{
  "train_examples": 203450,
  "image_size": 32,
  "beta2": 0.98,
  "batch_size": 256,
  "final_lr_fraction": 0,
  "weight_decay": 0.03
}
Rows from block 3 of a small image super-resolution model, named by matrix and row number. Rows with one number belong to one channel. Each number is 128 + 32 x the weight over its row's rms, rounded and kept within 0 to 255. All counts start at 0. Numbers have three digits each. After the name is the row's rms in percent of the matrix's.
After each channel's rows are labels from the 100 images, of 14848, where the channel reaches its highest value: "strongest on" is what is common among them. Only what is clearly more common there than usual is listed. The data: photos with spoken descriptions (Open Images, Localized Narratives).
# convs0: first 3x3 conv (model.mid.1.convs.0.weight, 288x288x3x3, each kernel summed), inputs 116-173
# convs1: second 3x3 conv (model.mid.1.convs.1.weight, 288x288x3x3, transposed, each kernel summed), outputs 116-173

convs0.269 117:120132111129165204120128124141131165102164123124157131135158167203157151113125112119122117128111110174130120147136093116113164135145200145136123118171164127150153100128114143
convs1.269 110:111111149115169087159159135097102080083103092094115138106150086153086105098143156166094103086169116157119154150111123122155073088075145182085100066097129123181184083096127119
strongest on: text has "trees"; text has "plants"

convs0.217 122:112143135137166175097141135123137167103162164118170148136153171192156165139129138120132124130143128164124119158135102127128160153163193126154119119168160114144160121127121144
convs1.217 130:110115151116170095158157141103104077073101094100104135101150086145079091099150158176090100081172119153121152150110127127155080096073138178094094077099134128181181084098124123
strongest on: text has "trees"; text has "plants"

convs0.115 121:113130136148157185098141130122137166097164163118158144138148170197164169145128129116136122121131132172127115154121092115125155143154200115139114106168165108139147114115112143
convs1.115 134:110112156112165089155157141103105075078096093102109140100145087145080094097144161175093109084175117156116154152111127129159076101071140184093099072097133133182181079099121122
strongest on: text has "trees"; text has "plants"

convs0.140 075:162115114134149152119166149123110159117170097108141142119162158174157109134151101130149094140128131174188154172132168120123146127122219104152142120167174141141128145152123151
convs1.140 040:090146141118176093124163158112125098054101111100114127102156103159101107105133157161081120074167130166125132133123140120167085113064134181111090076113158113178192090092125131
strongest on: text has "trees"; text has "plants"

convs0.239 124:113133128133162173104143121128143169101163170115161141127149166192159172144127128113129124119131131165123120149116101121128157143168200121160121115170164114139143118127114147
convs1.239 141:114116155112165093157158148103104074075096093102106141103151081148081095101150164168091105080174119155122156151109133125159071096067138179098097073095137127179180087103126122
strongest on: text has "trees"; text has "plants"

convs0.4 048:097121116097102041157108086097126098121085094118155085126119073117084122084116121129074125099096120102090090096144081129105094090087116152114118115151131092123171053081123134
convs1.4 028:165136114141107148157074116144116093131088105133095108147085093076097118142127148138155139135136110082132153110136179135154104144131078152106135150089100157117161096139095116
strongest on: text has "plants"

convs0.59 117:121144116135162179101132132139140163102162150118155141130158170198160157135120133120122122118115125174126124144125102130128159152152207128155126120172166120153158110126110147
convs1.59 125:112113158115165087148154142102104079071104095095114137103150078150088097098149160173095105085180122160121156152113131126162073096072138180096097072104142131176182082101118120
strongest on: text has "trees"; text has "plants"

convs0.218 046:181104093154145140083186094106112139105153130098101176107162153168142138173196051091173105162142111155134116175113206082065142133146163097144107112113142169153090182156099155
convs1.218 022:059122135113134135151157151120155086077109108089203108115142115151106151066118194160104120103149112184142114118085064125178095124091167138141140112130158070179156116113171118
strongest on: text has "plants"

convs0.232 117:116142125129160178115130124125135167108165153119155140135160169198155155131118129114123122114111120168127121157121095123129148150150205126148123118180164114145152104127114143
convs1.232 125:113111158117164087150155143103102074078099090100101136103147088149089099093151164171089099087176126162123158147115126126158079102078139173090103068097134130185177081101118125
strongest on: text has "trees"; text has "plants"

convs0.106 078:127148125145141181135152158131132151110141120113167139131157145173145110093144116109140112166100130166173149162142095146124141149160210132154144155177168131139153138143122143
convs1.106 069:115130153117185089142151149111119080067103096098108133103139094135090093093135169170091103084176127165131153148131137117149099117060122184097079075098131122181173079088130114
strongest on: text has "trees"; text has "plants"

convs0.50 113:127086128140148191138134126147079165131141142140116133110135123206157115139125139107147113121159148171116116146142149109137158104115209114144115106145139138098103111123101129
convs1.50 125:101113151123165092148155146101103083072106094098116134108156098151082097096154162172091104081165123159131151154111121115155078098069151184098092078102142125169178080106115129
strongest on: text has "plants"

convs0.191 112:131121112133169181112140095134113152106163112125138140120154163185164131122130113105139110128135117165121109153122117126120159133144214125141104141158163133128129108126115152
convs1.191 102:100113138124172097150164141099103079077102100100110140103149088154087104098151156173095094076173122160127146157116127120146081097069147180098093073104146121178177085104119123
strongest on: text has "trees"; text has "plants"

convs0.211 050:167111069154149120079154092116116174130150113120101212112151136157140146119154047073176096202165131143145129162129177120057164148183145098176092163120148185162093164152064136
convs1.211 030:111094133144157097097171161085088103116090086115126157091146099141110102095140157172082106089165137156158156154102112122172100090083155189095112077096135150157181100158081169
strongest on: text has "trees"; text has "plants"

convs0.103 117:132140105136161211125124129135126163105164134123157129139159162201161148121120109114130119125109112170136120153138093119111156139149210134141127110171166127148144098119104139
convs1.103 120:110109152114169088154152148100105080081101095100116135103147090150083102092149161171091101084169115158120157154109127123158077095067140182097106072103133129185183084100116122
strongest on: text has "trees"; text has "plants"