A small image super-resolution model, trained from scratch: arch unet, nadamw at rate 0.0037.
Rows from block 3 of a small image super-resolution model, named by matrix and row number. Rows with one number belong to one channel. Each number is 128 + 32 x the weight over its row's rms, rounded and kept within 0 to 255. All counts start at 0. After the name is the row's rms in percent of the matrix's.
After each channel's rows are labels from the 100 images, of 14848, where the channel reaches its highest value: "responds to" is what is common among them. Only what is clearly more common there than usual is listed. The data: photos with spoken descriptions (Open Images, Localized Narratives).
# convs0: first 3x3 conv (model.mid.1.convs.0.weight, 288x288x3x3, each kernel summed), inputs 58-115
# convs1: second 3x3 conv (model.mid.1.convs.1.weight, 288x288x3x3, transposed, each kernel summed), outputs 58-115

convs0.204 036 [ 79 150 102 102  68 136  97  38 123 152  92 127 102 133  83 106  97  96 103 152 162  79 113  48  98 145 111 113 103  91 101 110 114  80  73 122 100 153 147 111 104 120 122 103  82  86  70 104 103  54 131 131 113 119 118  87 129 134]
convs1.204 020 [ 66  66 131 132 119  69 158 162 136 143  96 109  91 196 108 173 113 135 152 113 118 142 150 135 149 143 157 122 141 125  85 115  99 130 133 110 129 165 129 128 156 132 195 105 136 147  98 118 138 134 131 124 147  64 102  67 138  93]
responds to: text has "plants"

convs0.2 108 [185 121 150 109 126 236 147 123 159 112 160 121 181 120 128 129 120 132  94 112 116 101 141 200 152 115 127 140 100 129 150  91 137 148 161 124  67  81 129  85 151 150 151 147  75 149 142  97 120 145  90 138 163 136 208 142 148 118]
convs1.2 130 [167 192  84 134 100 161  71  68  90  91 143 109 165 153  83  81  70 143 163 105 148  84  85  84  71 164  94  81 141  83 121 102  81 119  95 122 160 111 167 145  62 121 121  86 118  86  88 165 166  89 129 156  79 161 149  91 125 144]
responds to: text has "plants"

convs0.165 030 [124 186  69 115 109 179 104  82 117 125 154 112 152 121 100  66  66 101 107 137 133  69 114  76 105 131  98  74 134  80 143 129  92 152 112 136 112 168 111 176 150 126 106  69  95  84  82 126 119  59 134 108  91 142 181  99 118 122]
convs1.165 030 [114 101 110 146 132  68 146 150 108 121  99  93  65 116 128 154 125 136 131 108  83 187 134 167 126 113 138 117 162 163  70 163 113 109 141 105 158 118 104 168 137 175 207 150 156 137 106 115 153 184 173 102 162 112  44 139 103 126]
responds to: text has "plants"

convs0.284 049 [107 141 177 124 215 114 199 110 177 139  68 163  85 166 101 118 153 132 154 131 130 122 123 214 135 157 152 187 122  77 136 156 127  91 125 120 135 120 104 116 198 133  98 148 156 162  88 173 135 131 121 119 182 136 114 153 102 104]
convs1.284 030 [169 192 111 162 152 149  54  95  85  78 174 111 165 155  86 115 105 151 164 122 167 107  73  93  56 147 121  96 128  91 121 128  96 121 116 119 147  99 149 143  49 161  99  90 125 121 101 185 160 122 111 134  95 154 151 125 129 167]
responds to: text has "grass"

convs0.50 113 [182 154 133 131  96 235 125 128 138 113 186 124 192 109 157 111 128 112  87 120 118 137 147 207 140 130 118 123 141 155 155 118 128 158 181 132  98 118 117 133 119 155 118 128 116 150 161 120 133 130 116 144 139 121 218 129 130 145]
convs1.50 125 [171 191  90 127  93 152  72  72  91  95 146  97 164 162  81  74  77 139 168 107 153  93  85  84  68 168  87  76 148  81 124 101  82 113 103 122 156 110 171 154  66 116 135  86 115  98  87 167 165 101 134 162  69 147 158  91 126 145]
responds to: text has "plants"

convs0.111 123 [198 155 147 132 110 239 140 131 157 131 189 113 200 124 171 131 111 118 125 116 131 136 149 179 122 124 137 113 138 143 168 151 142 160 150 103 115 143 112 127 136 116 126 126 126 129 165 120  93 159  97 125 147 124 216 134 114 143]
convs1.111 120 [164 188  85 126 101 157  64  69  92  95 144 109 159 167  75  79  81 143 166 106 153  87  86  81  76 173  95  85 146  88 117  98  83 121  97 125 158 117 170 145  60 110 131  87 118  97  81 167 159  92 127 155  69 147 148  96 124 149]
responds to: text has "trees"; text has "plants"

convs0.248 093 [185 129 131 109 115 237 153 128 157 112 131 128 171 117 129 113 119 120 104 120 126  93 141 200 155 106 127 128  86 133 155  97 150 134 181 133  61  86 124  81 150 150 149 139  79 144 131  81 119 136  83 125 143 124 208 153 142 117]
convs1.248 093 [165 195  90 145 101 153  62  60  79  87 149  92 156 149  96  83  82 149 159 101 147  84  82  94  63 157  94  78 150  85 118 107  87 129  92 115 163 106 163 154  54 125 128  91 132  90 100 174 171  96 122 139  69 166 149  99 105 150]
responds to: text has "plants"

convs0.167 117 [184 149 141 127 103 243 133 121 144 117 190 129 203 103 160 116 139 121  77 124 111 135 161 200 129 132 115 130 138 152 150 126 128 160 173 134  96 117 118 128 124 156 122 136 113 148 158 116 124 133 121 144 139 133 213 124 131 142]
convs1.167 135 [172 193  89 128  90 152  67  69  93  93 150  99 160 162  82  82  81 140 166 103 142  91  93  86  76 164  88  80 144  80 124  97  76 113 101 123 154 109 170 152  67 119 136  87 118  92  84 163 165 101 131 159  70 147 150  91 122 156]
responds to: text has "trees"; text has "plants"

convs0.228 047 [117 142 169 164 200 129 212 108 183 146 100 119  60 126 104 143 151 111 115 102 121 109 134 170 158 147 165 142 126  74 119 181 157  83  89  95 177 111  70 105 205 119 117 129 196 163  92 160 120 136  72  86 191 160 110 170 108 110]
convs1.228 030 [181 180 108 107 105 163  80  71  98  77 119 152 185 119 115  96  99 145 130 124 149 122  73 122  71 158 110  71 119  96 137 125  97 144 112 148 149 102 153 169  47 132 139 107 110 110  99 203 181 118 126 151  78 172 155 121 116 163]
responds to: text has "grass"

convs0.14 124 [185 151 169 124 136 225 166 148 164 163 179 112 185 120 162 120 135 121 114 118 132 132 127 191 140 131 153 135 148 136 164 167 122 161 146 118 148 148 135 135 149 129 121 128 133 141 159 152 106 158  98 129 168 134 202 143 109 156]
convs1.14 131 [160 182  85 121  94 148  66  75  94  96 137 102 147 166  67  86  73 146 172 114 145  87  95  92  76 174  92  84 138  89 113  94  88 111  97 128 163 117 171 142  61 122 133  92 111  94  73 160 162  89 141 157  66 152 146  91 127 139]
responds to: text has "trees"; text has "plants"

convs0.181 067 [194 136 125 135 156 239 137 146 135 100 175 109 167 143 150 114 144 157 101  93 106 118 146 230 160 115 148 133 146 130 144 112 172 159 173 114 118  94 149 145 137 168 165 105 119 116 143 116 170 127 126 123 134  92 219 156 109 156]
convs1.181 043 [177 211 111 135  91 167  61  55  84 101 135  87 162 157 100  68  94 123 148 102 150  92 105  85  59 159  84  88 136  91 163 109  85 130 112 106 157  89 164 138  48  95 107  85 128 123  93 175 152 116 107 151  65 144 154  82 115 129]
responds to: text has "plants"