Rows from block 3 of a small image super-resolution model, named by matrix and row number. Rows with one number belong to one channel. Each number is 500 + 25 x the weight over its row's rms, rounded and kept within 0 to 999. All counts start at 0. Numbers have three digits each.
After each channel's rows are labels from the 100 images, of 14848, where the channel reaches its highest value: "responds to" is what is common among them. Only what is clearly more common there than usual is listed. The data: photos with spoken descriptions (Open Images, Localized Narratives).
# convs0: first 3x3 conv (model.mid.1.convs.0.weight, 288x288x3x3, each kernel summed), inputs 58-115
# convs1: second 3x3 conv (model.mid.1.convs.1.weight, 288x288x3x3, transposed, each kernel summed), outputs 58-115

convs0.255:552519490512513568483489492479534487543496527491509534490474490515504575500483503495525495524500532529520482504504494527494496525484512476529500522499492488500487565503478519
convs1.255:534562479487472522452447472484510483504523459449449490524488506477477475444532484466507455516491459495485502510482542512432479493479498478463528518489490539462513521451493507
responds to: text has "plants"

convs0.193:496550490497468508485461491492509490506482476452435477474492524458470428488515493464494450478517455523463478492510492488508457459465491460465517492430491492500520509471499498
convs1.193:482486498531470473485513495506482497451501469515509527523484473517533533484500481502522509458507480473495480516503518513504547539517531506461496519532531500489504425511494513
responds to: text has "plants"

convs0.45:545518506514541587534497527508542482529523519472491517491481510477500540497510530509526489520517502517502480533492492513525512532504525489516532497496488492529509571500486534
convs1.45:540563479494473506448442473473501489514526465469453506531490511481472470445520465474504467511489476482487505531475545513432489506485500476464536528477494515439512515477495498
responds to: text has "trees"; text has "plants"

convs0.257:534522507501476579495487506498544501557482526485512490476495498500519566504502498499513518523498500525532495475502494507493521496509487514527481508507494512510500560508503518
convs1.257:530553475501471520455451473472516481526524461461461508530482516470466464460527470468517469497482465490477489522489532517450494506467498473463523528475502521458519520473496516
responds to: text has "plants"

convs0.213:479506528511568490554485549535486513457504469509506508499510509477492508526528522539492452491547490469475488546467482492555499497511553528482555477496479478545509490526483478
convs1.213:510545475486487534465477457463495501530520472466460507525509536485474468460533470452498493503477483498483502518475524523425512492493481480464532528477499523454514500486519531
responds to: text has "grass"

convs0.266:551518516511498586512497527505547484555498534500491485495492499506521544491502513500512501526519507524513484498518484494510500497503496502532499470524478494519503564504490517
convs1.266:531547472502472520451457472471514486527525460468460510533486516468470465458529476462507465497477464489474500526488537520446492503469490473460524528471501517454523521473495517
responds to: text has "trees"; text has "plants"

convs0.92:558524506497474587503496507485540488547488527495499498483488481501515558512499482498503509526496510518534488475511493505502505489498496508536488503512484501509505568507494512
convs1.92:528545473497472521452453471477517481521523459461460509530483518467471470460529472464507458498474464491479499520482534518446487502469490471463528524477503521459515523472504512
responds to: text has "plants"

convs0.226:556512507502482594506489513490539496552490534504505504480496496511527551509493489497498514523498521519528494481503502496497507505499493506530485490519483497514497564507500510
convs1.226:531551468495466518451454473473515481521528459461459509530487517472471466458532470463511463499478466492476500522492531514444487499470491474464528530478503520456517522468499514
responds to: text has "plants"

convs0.218:511484515531539519517500512497537482498485511519548507500474472529507550518482500512565499506522532515530486528501455543507511491495545504507504541555544499513530504506481524
convs1.218:517546516488504515475488503488504535529515467487500525485544533449473460493509523482481508528480476478481536495487556480429494483459472497483499483470458525495492552489481499
responds to: text has "plants"

convs0.44:552516510504477586508499516500544492556498527515497499496491502511515544505499501493505509526509507520526489488518488493494503499499492499531485485525479494517502563504499508
convs1.44:531551470495467518450452470475517482526525463464460504530485517470471464459531472468506461494479465493475492524490535517448491502466486475465530529474500520459513520473498518
responds to: text has "trees"; text has "plants"

convs0.4:499497477477439503471448480489485517483480470470464472487512551460475409464501493464474453478479473478465509476516487513479496480485465463473488489441510503461503493480487498
convs1.4:463490487490490465514505487498454483434546474513483488539518484511492521491516465484501518460493468474517486513512504492543525516496524509457494510494553502491485454461526480
responds to: text has "plants"

convs0.198:552488496515524568507510499480531487528514515491526524499468480510513576526492510509528496516491547513538487497492498522503518518473498489523488532514513493505484564521483533
convs1.198:547565479515475522454453475488507467524520474464464506519493512479458476457526466475504473529496454501493488524487535515433483498478504485466538527493494525451514515474497522
responds to: text has "plants"

convs0.189:546522526501509589526514533519533499542500528506505497500493512512522544501507516506502521525529495518509491512513493502511501522513519504527512475524483495533504560501492506
convs1.189:527547466493470514452455470474507483520532462466459508539486519468472470464532477465507467488476467487475500528489535515446491505472488473463528527473506515458516513471497507
responds to: text has "trees"; text has "plants"

convs0.104:546519513506552587528516531519532489539501520478476521485490514469503534504508533512506492515510487512499489515490481503522506535502518496515518486488473501532496568501500529
convs1.104:527558466494468515448447466466497480516523460456461501532481513466469477453528464459502463505484475492493496526482526520440480491478495478467533534480501518458519509477502510
responds to: text has "trees"; text has "plants"

convs0.72:548515513504483584506498523507542501539507525491482475497493516493518545503514504489511502523508497512520494490517486498517509506504497504524488471515483508518502564488501514
convs1.72:530549463503465524447451474471516489531518470471464512525493511466471460456531481464510456497485467494469503517498532521450479500466482467472519532475499520451520526471489519
responds to: text has "trees"; text has "plants"

convs0.247:538479508542539529512528499500526498509487512528543488505469477543505561534489490530530484502521538519518474526503449527509509489475550517515503550554517488513514517535462523
convs1.247:526543504507522545511508483497513502504517463513485508505552526486488471474508523488494501517504459461511559509451513526434532496497507509452522495479462520464513502491521482
responds to: text has "plants"

convs0.221:550523520497505583518509529516542483543502527498506494504489507491500542504506519494505506525528505520518488500512503498513492499501511501527504477516479503529492566508490516
convs1.221:527542469493473513456456468476510482521530460462457514534489517470469457457532473464510464494472466494472501526485529519449497505469492474463529527469507522459518512470500512
responds to: text has "trees"; text has "plants"

convs0.243:549501514488500573515477521496510505539495496476498486468496481499521558523485472522476503528488492511521489452483486463512508524529474517502478500511467511520499574496509476
convs1.243:532556472497474525450446465463511491541515477459463506518500520465464472456525482466513462508482462492472502503495530515442495486461484467476521536474493519449517528481493516
responds to: text has "plants"

convs0.60:549516514503475591499500511487536497552485526498502490477500485510523554512502485509504511521480508520532505478501506490502508491513481516524487503504489507510509569504505504
convs1.60:534546470497469517454454471479518479522527462463459507528484517471466464457534471465511465494477460491482497522487532515447491508470491474462524526475503522456516517471493517
responds to: text has "plants"