{
  "model": "image super-resolution model",
  "optimizer": "nadamw",
  "max_steps": 22100,
  "warmup_steps": 440
}
Rows from block 3 of a small image super-resolution model, named by matrix and row number. Rows with one number belong to one channel. Each number is 128 + 32 x the weight over its row's rms, rounded and kept within 0 to 255. All counts start at 0. Numbers have three digits each.
After each channel's rows are labels from the 100 images, of 14848, where the channel reaches its highest value: "patch colour" is the nearest of a few named colours to the mean colour under the peak. Only what is clearly more common there than usual is listed. The data: photos with spoken descriptions (Open Images, Localized Narratives).
# convs0: first 3x3 conv (model.mid.1.convs.0.weight, 288x288x3x3, each kernel summed), inputs 58-115
# convs1: second 3x3 conv (model.mid.1.convs.1.weight, 288x288x3x3, transposed, each kernel summed), outputs 58-115

convs0.82:142121162134153092158109168089080133073157086110169093130105110138123229160114097101121068126154155107152093080093108129154139074113101178099103155192121119181126112174118099
convs1.82:176160111148119177092088108082177137227120144073098155112105128091085083111112105129134074162144112174118130116089153171039103073084122118152159127165103141073170156145098146
patch colour: white

convs0.164:137137176118209109184133178138084147064178091115185149176125113154141238175148149194121089118129167104174126086122161126181133129132142167101146134150117129185084104162135110
convs1.164:173182095118105196085075098072190114201087136091116152105106121113101109071096114122133127158152109150130132138097140148045122102098107144149159164160089132075174172146077177
patch colour: black

convs0.260:189153147137122238141130156141187114187127170125111105132116142132141189110135146120141149163159127155155100117144106126140114132131129127164128094155109128155127212128119147
convs1.260:168188088120094152067072092090142104158161083077077141167115148083094085079171092080145084123099086119090127161105169146063117130082118092085163167095128156076146154090120143
patch colour: brown

convs0.42:107139133105057151103062124125102139100149071104085088117128198061124026095134083075098083102104113092102135120147145116108136103103073091079089101057124112112105104086113091
convs1.42:100123105131146052178208173139107096064122127182153116179104095136176149161120162127123133072110099090147138147157110126161116135149111150056081141167202135151080087098139117
patch colour: grey

convs0.196:070119161130221080189135169160101128056133089130136148132124136091107173155149176184137105088147115074115122188110093135188146125150177134087172142141119133167148099163095136
convs1.196:172179096127093176084070074089142131148158067099086138154138169107097093084153106072141101105106092117101137153105179138039138116106127103085166145110127167075168144120120147
patch colour: black

convs0.80:102137170104205109170108173129073144094175096104161157150141110135115255187138146174113079133138146097160131108100123123184137113130131165072167135149119130180111101156107122
convs1.80:170188122132117178053108078093150108170139098088124149141134155115087107086145133093160103138124109144095126131069170153005127101110139139100164157123092127080151152140102172
patch colour: black

convs0.244:115149125068051135078072104131092136108134113096076120110151148104107069063122059095069112081111088109132141077149156121088114106150068093096075082079122161106094143091149107
convs1.244:063059143127126095147183136180110154058098132164162118122132107165159163199097142147145135093154126101150109130162107098199148141151147163130112097164177079179108101118106118
patch colour: pink

convs0.275:196147145138117245151132165147178103179141153125120114140116137125148194115144153115140132152154131160156104134138106128144119138132140133160129087157106128155134211122117156
convs1.275:161189086125091154069070092097147105152171081078081137169120147088087082076171087084145082129107083109097128160118171145058117134090120090085168163090131154063150149092126145
patch colour: brown

convs0.175:151125142100177160208134181145096160108180124131183145148123123132114212183174177171079084148124148116190144076125170111193128096140102162116131121172087134187107150173133092
convs1.175:165182104169141161085077081076156106196098204083128156109110139121110128079097126102163127165147140176104098134100126157051121098104136107163179177165097100087199138153107158
patch colour: black

convs0.138:142147186081170150210151197115099143121158127098166120134131125134127226191159166161110092131131145101175140071100158102196136097102077178118144128152106129203088151128128086
convs1.138:172186108173124154089075095081164101190093191091130143105089118112131121093100135151138120152177138164081116163103152168075126108137136125167159158184091110107193155163075170
patch colour: black

convs0.27:188159152121129239152140166149177113179124167141131140140110140140148183139122148120132141163157130160147110120143122122136130136131145127170136096150093128167117206137116145
convs1.27:162186087118094142072077094095139105149169075087075140175119151086089085077172088080138086110097081114096132166115176151057123129092110090080166167088137155073151149092124147
patch colour: brown

convs0.216:105182154145186092159105159151091134110143091088104185142142122100099155140152166183112114103145102128108122176122134117162140136167166114092196137098113124158118098112091115
convs1.216:146173063146096147092095090081138109127143068103085148171107140125114108083171092103129129088126079096104138148099166156063168157109124115060160167116168155083155125099125134
patch colour: black

convs0.59:187154156127133236151140171157183116179133169127133118126124142115135179134141155124141135167159125153143106143146123128148126136133138128159136091144097133169124211130115155
convs1.59:159181083121093148069072090093141104156164077085076147174112146088088082073171097073141091109098081111097132164114177149057128131085118093077162167086133152072151149091124143
patch colour: brown

convs0.113:179147148141126241135142158137189117197128162136129112118133137135146203115153132125149153159152116161158111123125090122136149147158139136154131086143113138153142208128131150
convs1.113:160183087127091152068070084092146109157165082078082141167107151087088084077168094084139083127099077116091130152115168148061125136086122091082161160100134153076153148090126146
patch colour: brown