python train.py --train_examples=203450 --arch="unet" --upsampling="transposed_conv" --init="trunc_normal_002" --lr=0.0037 --epochs=27.8
Rows from block 2 of a small image super-resolution model, named by matrix and row number. Rows with one number belong to one channel. Each number is 500 + 25 x the weight over its row's rms, rounded and kept within 0 to 999. All counts start at 0. Numbers have three digits each.
After each channel's rows are labels from the 100 images, of 14848, where the channel reaches its highest value: "top examples" is what is common among them. Only what is clearly more common there than usual is listed. The data: photos with spoken descriptions (Open Images, Localized Narratives). In brackets: how many of the 100.
# convs0: first 3x3 conv (model.mid.0.convs.0.weight, 288x288x3x3, each kernel summed), inputs 72-143
# convs1: second 3x3 conv (model.mid.0.convs.1.weight, 288x288x3x3, transposed, each kernel summed), outputs 72-143

convs0.216:525467506538498477481493493505527518509528505500518508508544509501551504509490526499495507515527531550490499507499559457490488492484508519498535548503507486539526542526512509520490540483497496530499544484513491491499
convs1.216:511498460476476507520489491546474503515507496488533528494542505506501509489483499493497510493498511506497508490498519524562505495514498512499512549510463495467503511520479533478487545533509510539549513547476488503482
top examples: text has "trees" (56); text has "plants" (37)

convs0.276:533503498520520504498501503519496521493509524492521510502555502500580520489541500502501505522493564531537508514491536508492492491558518523492509553499505541507493532544497511504496529501524521517561552510494539488501
convs1.276:528482486488482487511482488452483495514500506479539521473527464490491509488491512492511496489498531514492512488485514509559501483524478498495507539477491500489482497527488534483483521512488529528548531517485493500489
top examples: text has "plants" (36)

convs0.261:537508508520532504513494497520500540501506530500509522506551495503571512485537506506503513528503550535536507509505535512490485495552506525491508546502508541500488530540506510499496547493521529506554544505492542492495
convs1.261:528478484492482488506483481452483489515500512478532520472533461492495507490493507490504492489493532515494511487488512509555501484523478495493501536469489506488482496529481531478482520519486525528552529520492490492492
top examples: text has "plants" (36); text has "grass" (25)

convs0.50:531500506510534512516504503520500532495503529500505522504547494509581523489533500501501509532509545536543492517504542506489493504553512532494499545511520530506501532541509516506501545495526533507558551506500547481492
convs1.50:532476486491481486504476491451481490508498511479536521473532464485491508486495510488505493490494532515498505481488508510551500487523478499497504538475495504490484486528488532479482517516480530526559530513489489494491
top examples: text has "plants" (36)

convs0.166:532499489517532507508497492518504536494504529496497517508549493515575521486536503498503509530515548531536495510504537511485492500547505523498511548500512537502491533536496509506498550488526533512554551506502547486495
convs1.166:524480484493479484505477489454479488513499511476534521472530465488493508489493512489506494491494528509490510486487512512554495483530474494492505536476492501488479494524484530478480516519481526533553521515486490493489
top examples: text has "plants" (36); text has "grass" (25)

convs0.278:536508505514533513507498478518497515509493519482516527492559489492581500505542509480510503532478551537532492495496523528486492496560509526507493554487502539501499540543499505503490548504522535504560547531485543499499
convs1.278:528484492488484490514493486450485501513504504484537517471529469488491510491486499495509496484488525511481508491480506504558489483522484499496500536485492508494481490528487534482478513507484525532555528515493489492493
top examples: text has "plants" (35)

convs0.230:532497488504529492490490475498473507514472538489517539490557477478565499506543488494501495539470548526544493525488511531490492481561520507490486556475492544503487509541487494490485526513482535494562544510490551484488
convs1.230:535477510472473487506503482460483501511498501483532517475527467494473535495474502489511496472492524503469528484484486496565460487518478505508487529481504492489489480529490542484481505485493528543547526515506469505511
top examples: text has "plants" (32)

convs0.117:529504500515531502500491505511494521498509530491505516501552484500582516498550494502494505521495543543536501510497527521490487495558509517498510547504508544502480532543501511510493532500523527514559550514480544492505
convs1.117:526479486489482489512483485459487493512502508478536521472534470493493512492487507490505496493493529509491510486487518510558491487524482501495505538481489501488483499529483530479483523515487523529552526520490490498490
top examples: text has "plants" (36)

convs0.29:537474502534512477489493507520506515492516496502528510521552499496546507499489523501489524514520544541480506521497546456495500493490501516505536546522502492534533534520521504526488540489508486527500534488500482496502
convs1.29:514498467477467498518482485552476499514513487478534535494530508505512509484480499489496521487492505515507504491490518526558507494516499508490508550507472496467504510514474531477487544527498510539552514542470487493484
top examples: text has "trees" (56); text has "plants" (38)

convs0.258:532510495516535507511491497513494523503510535494508522502543479504578519483550498492496504526490543534539512507495537527484495491553509530488501544504514543512477534544503509513495544489519518513553554507485545496497
convs1.258:523479487494482490508487487457480496514501506481539518472532466488493512491490504484500494491497527507484507490487514512561496484525482499494502538485490498487487498528485534484482519509487527533555528517488490491493
top examples: text has "plants" (35)

convs0.24:526512504515525499503503498524494519498512535490507518508546485497572513490542498504500512521500551533541505503499531512492493488561509520484501544504503544510491537537495514495499537508523524528557548504495543486506
convs1.24:531481484491480488506482483460484488512503506483535517472538466490491510491488507489505491490495531510485513483489513507559497484527475500497508540483489499488483496530486532481484520515480525531554530520490490492495
top examples: text has "plants" (36)

convs0.125:524463497548499484489489503510537523505528503499528506509533509500541503514494522504485510504521538542489503505503553458503486489493519510494533537497514494537519543522520512507490548491501495532509539499501487489511
convs1.125:519493459481473503521484483536472495511509494475544529491537499506504503489491500484497513494490512511501506492497514525560504492512495511493502551501463498466507511525477533478487541535504513542545520541484484500491
top examples: text has "trees" (56); text has "plants" (37)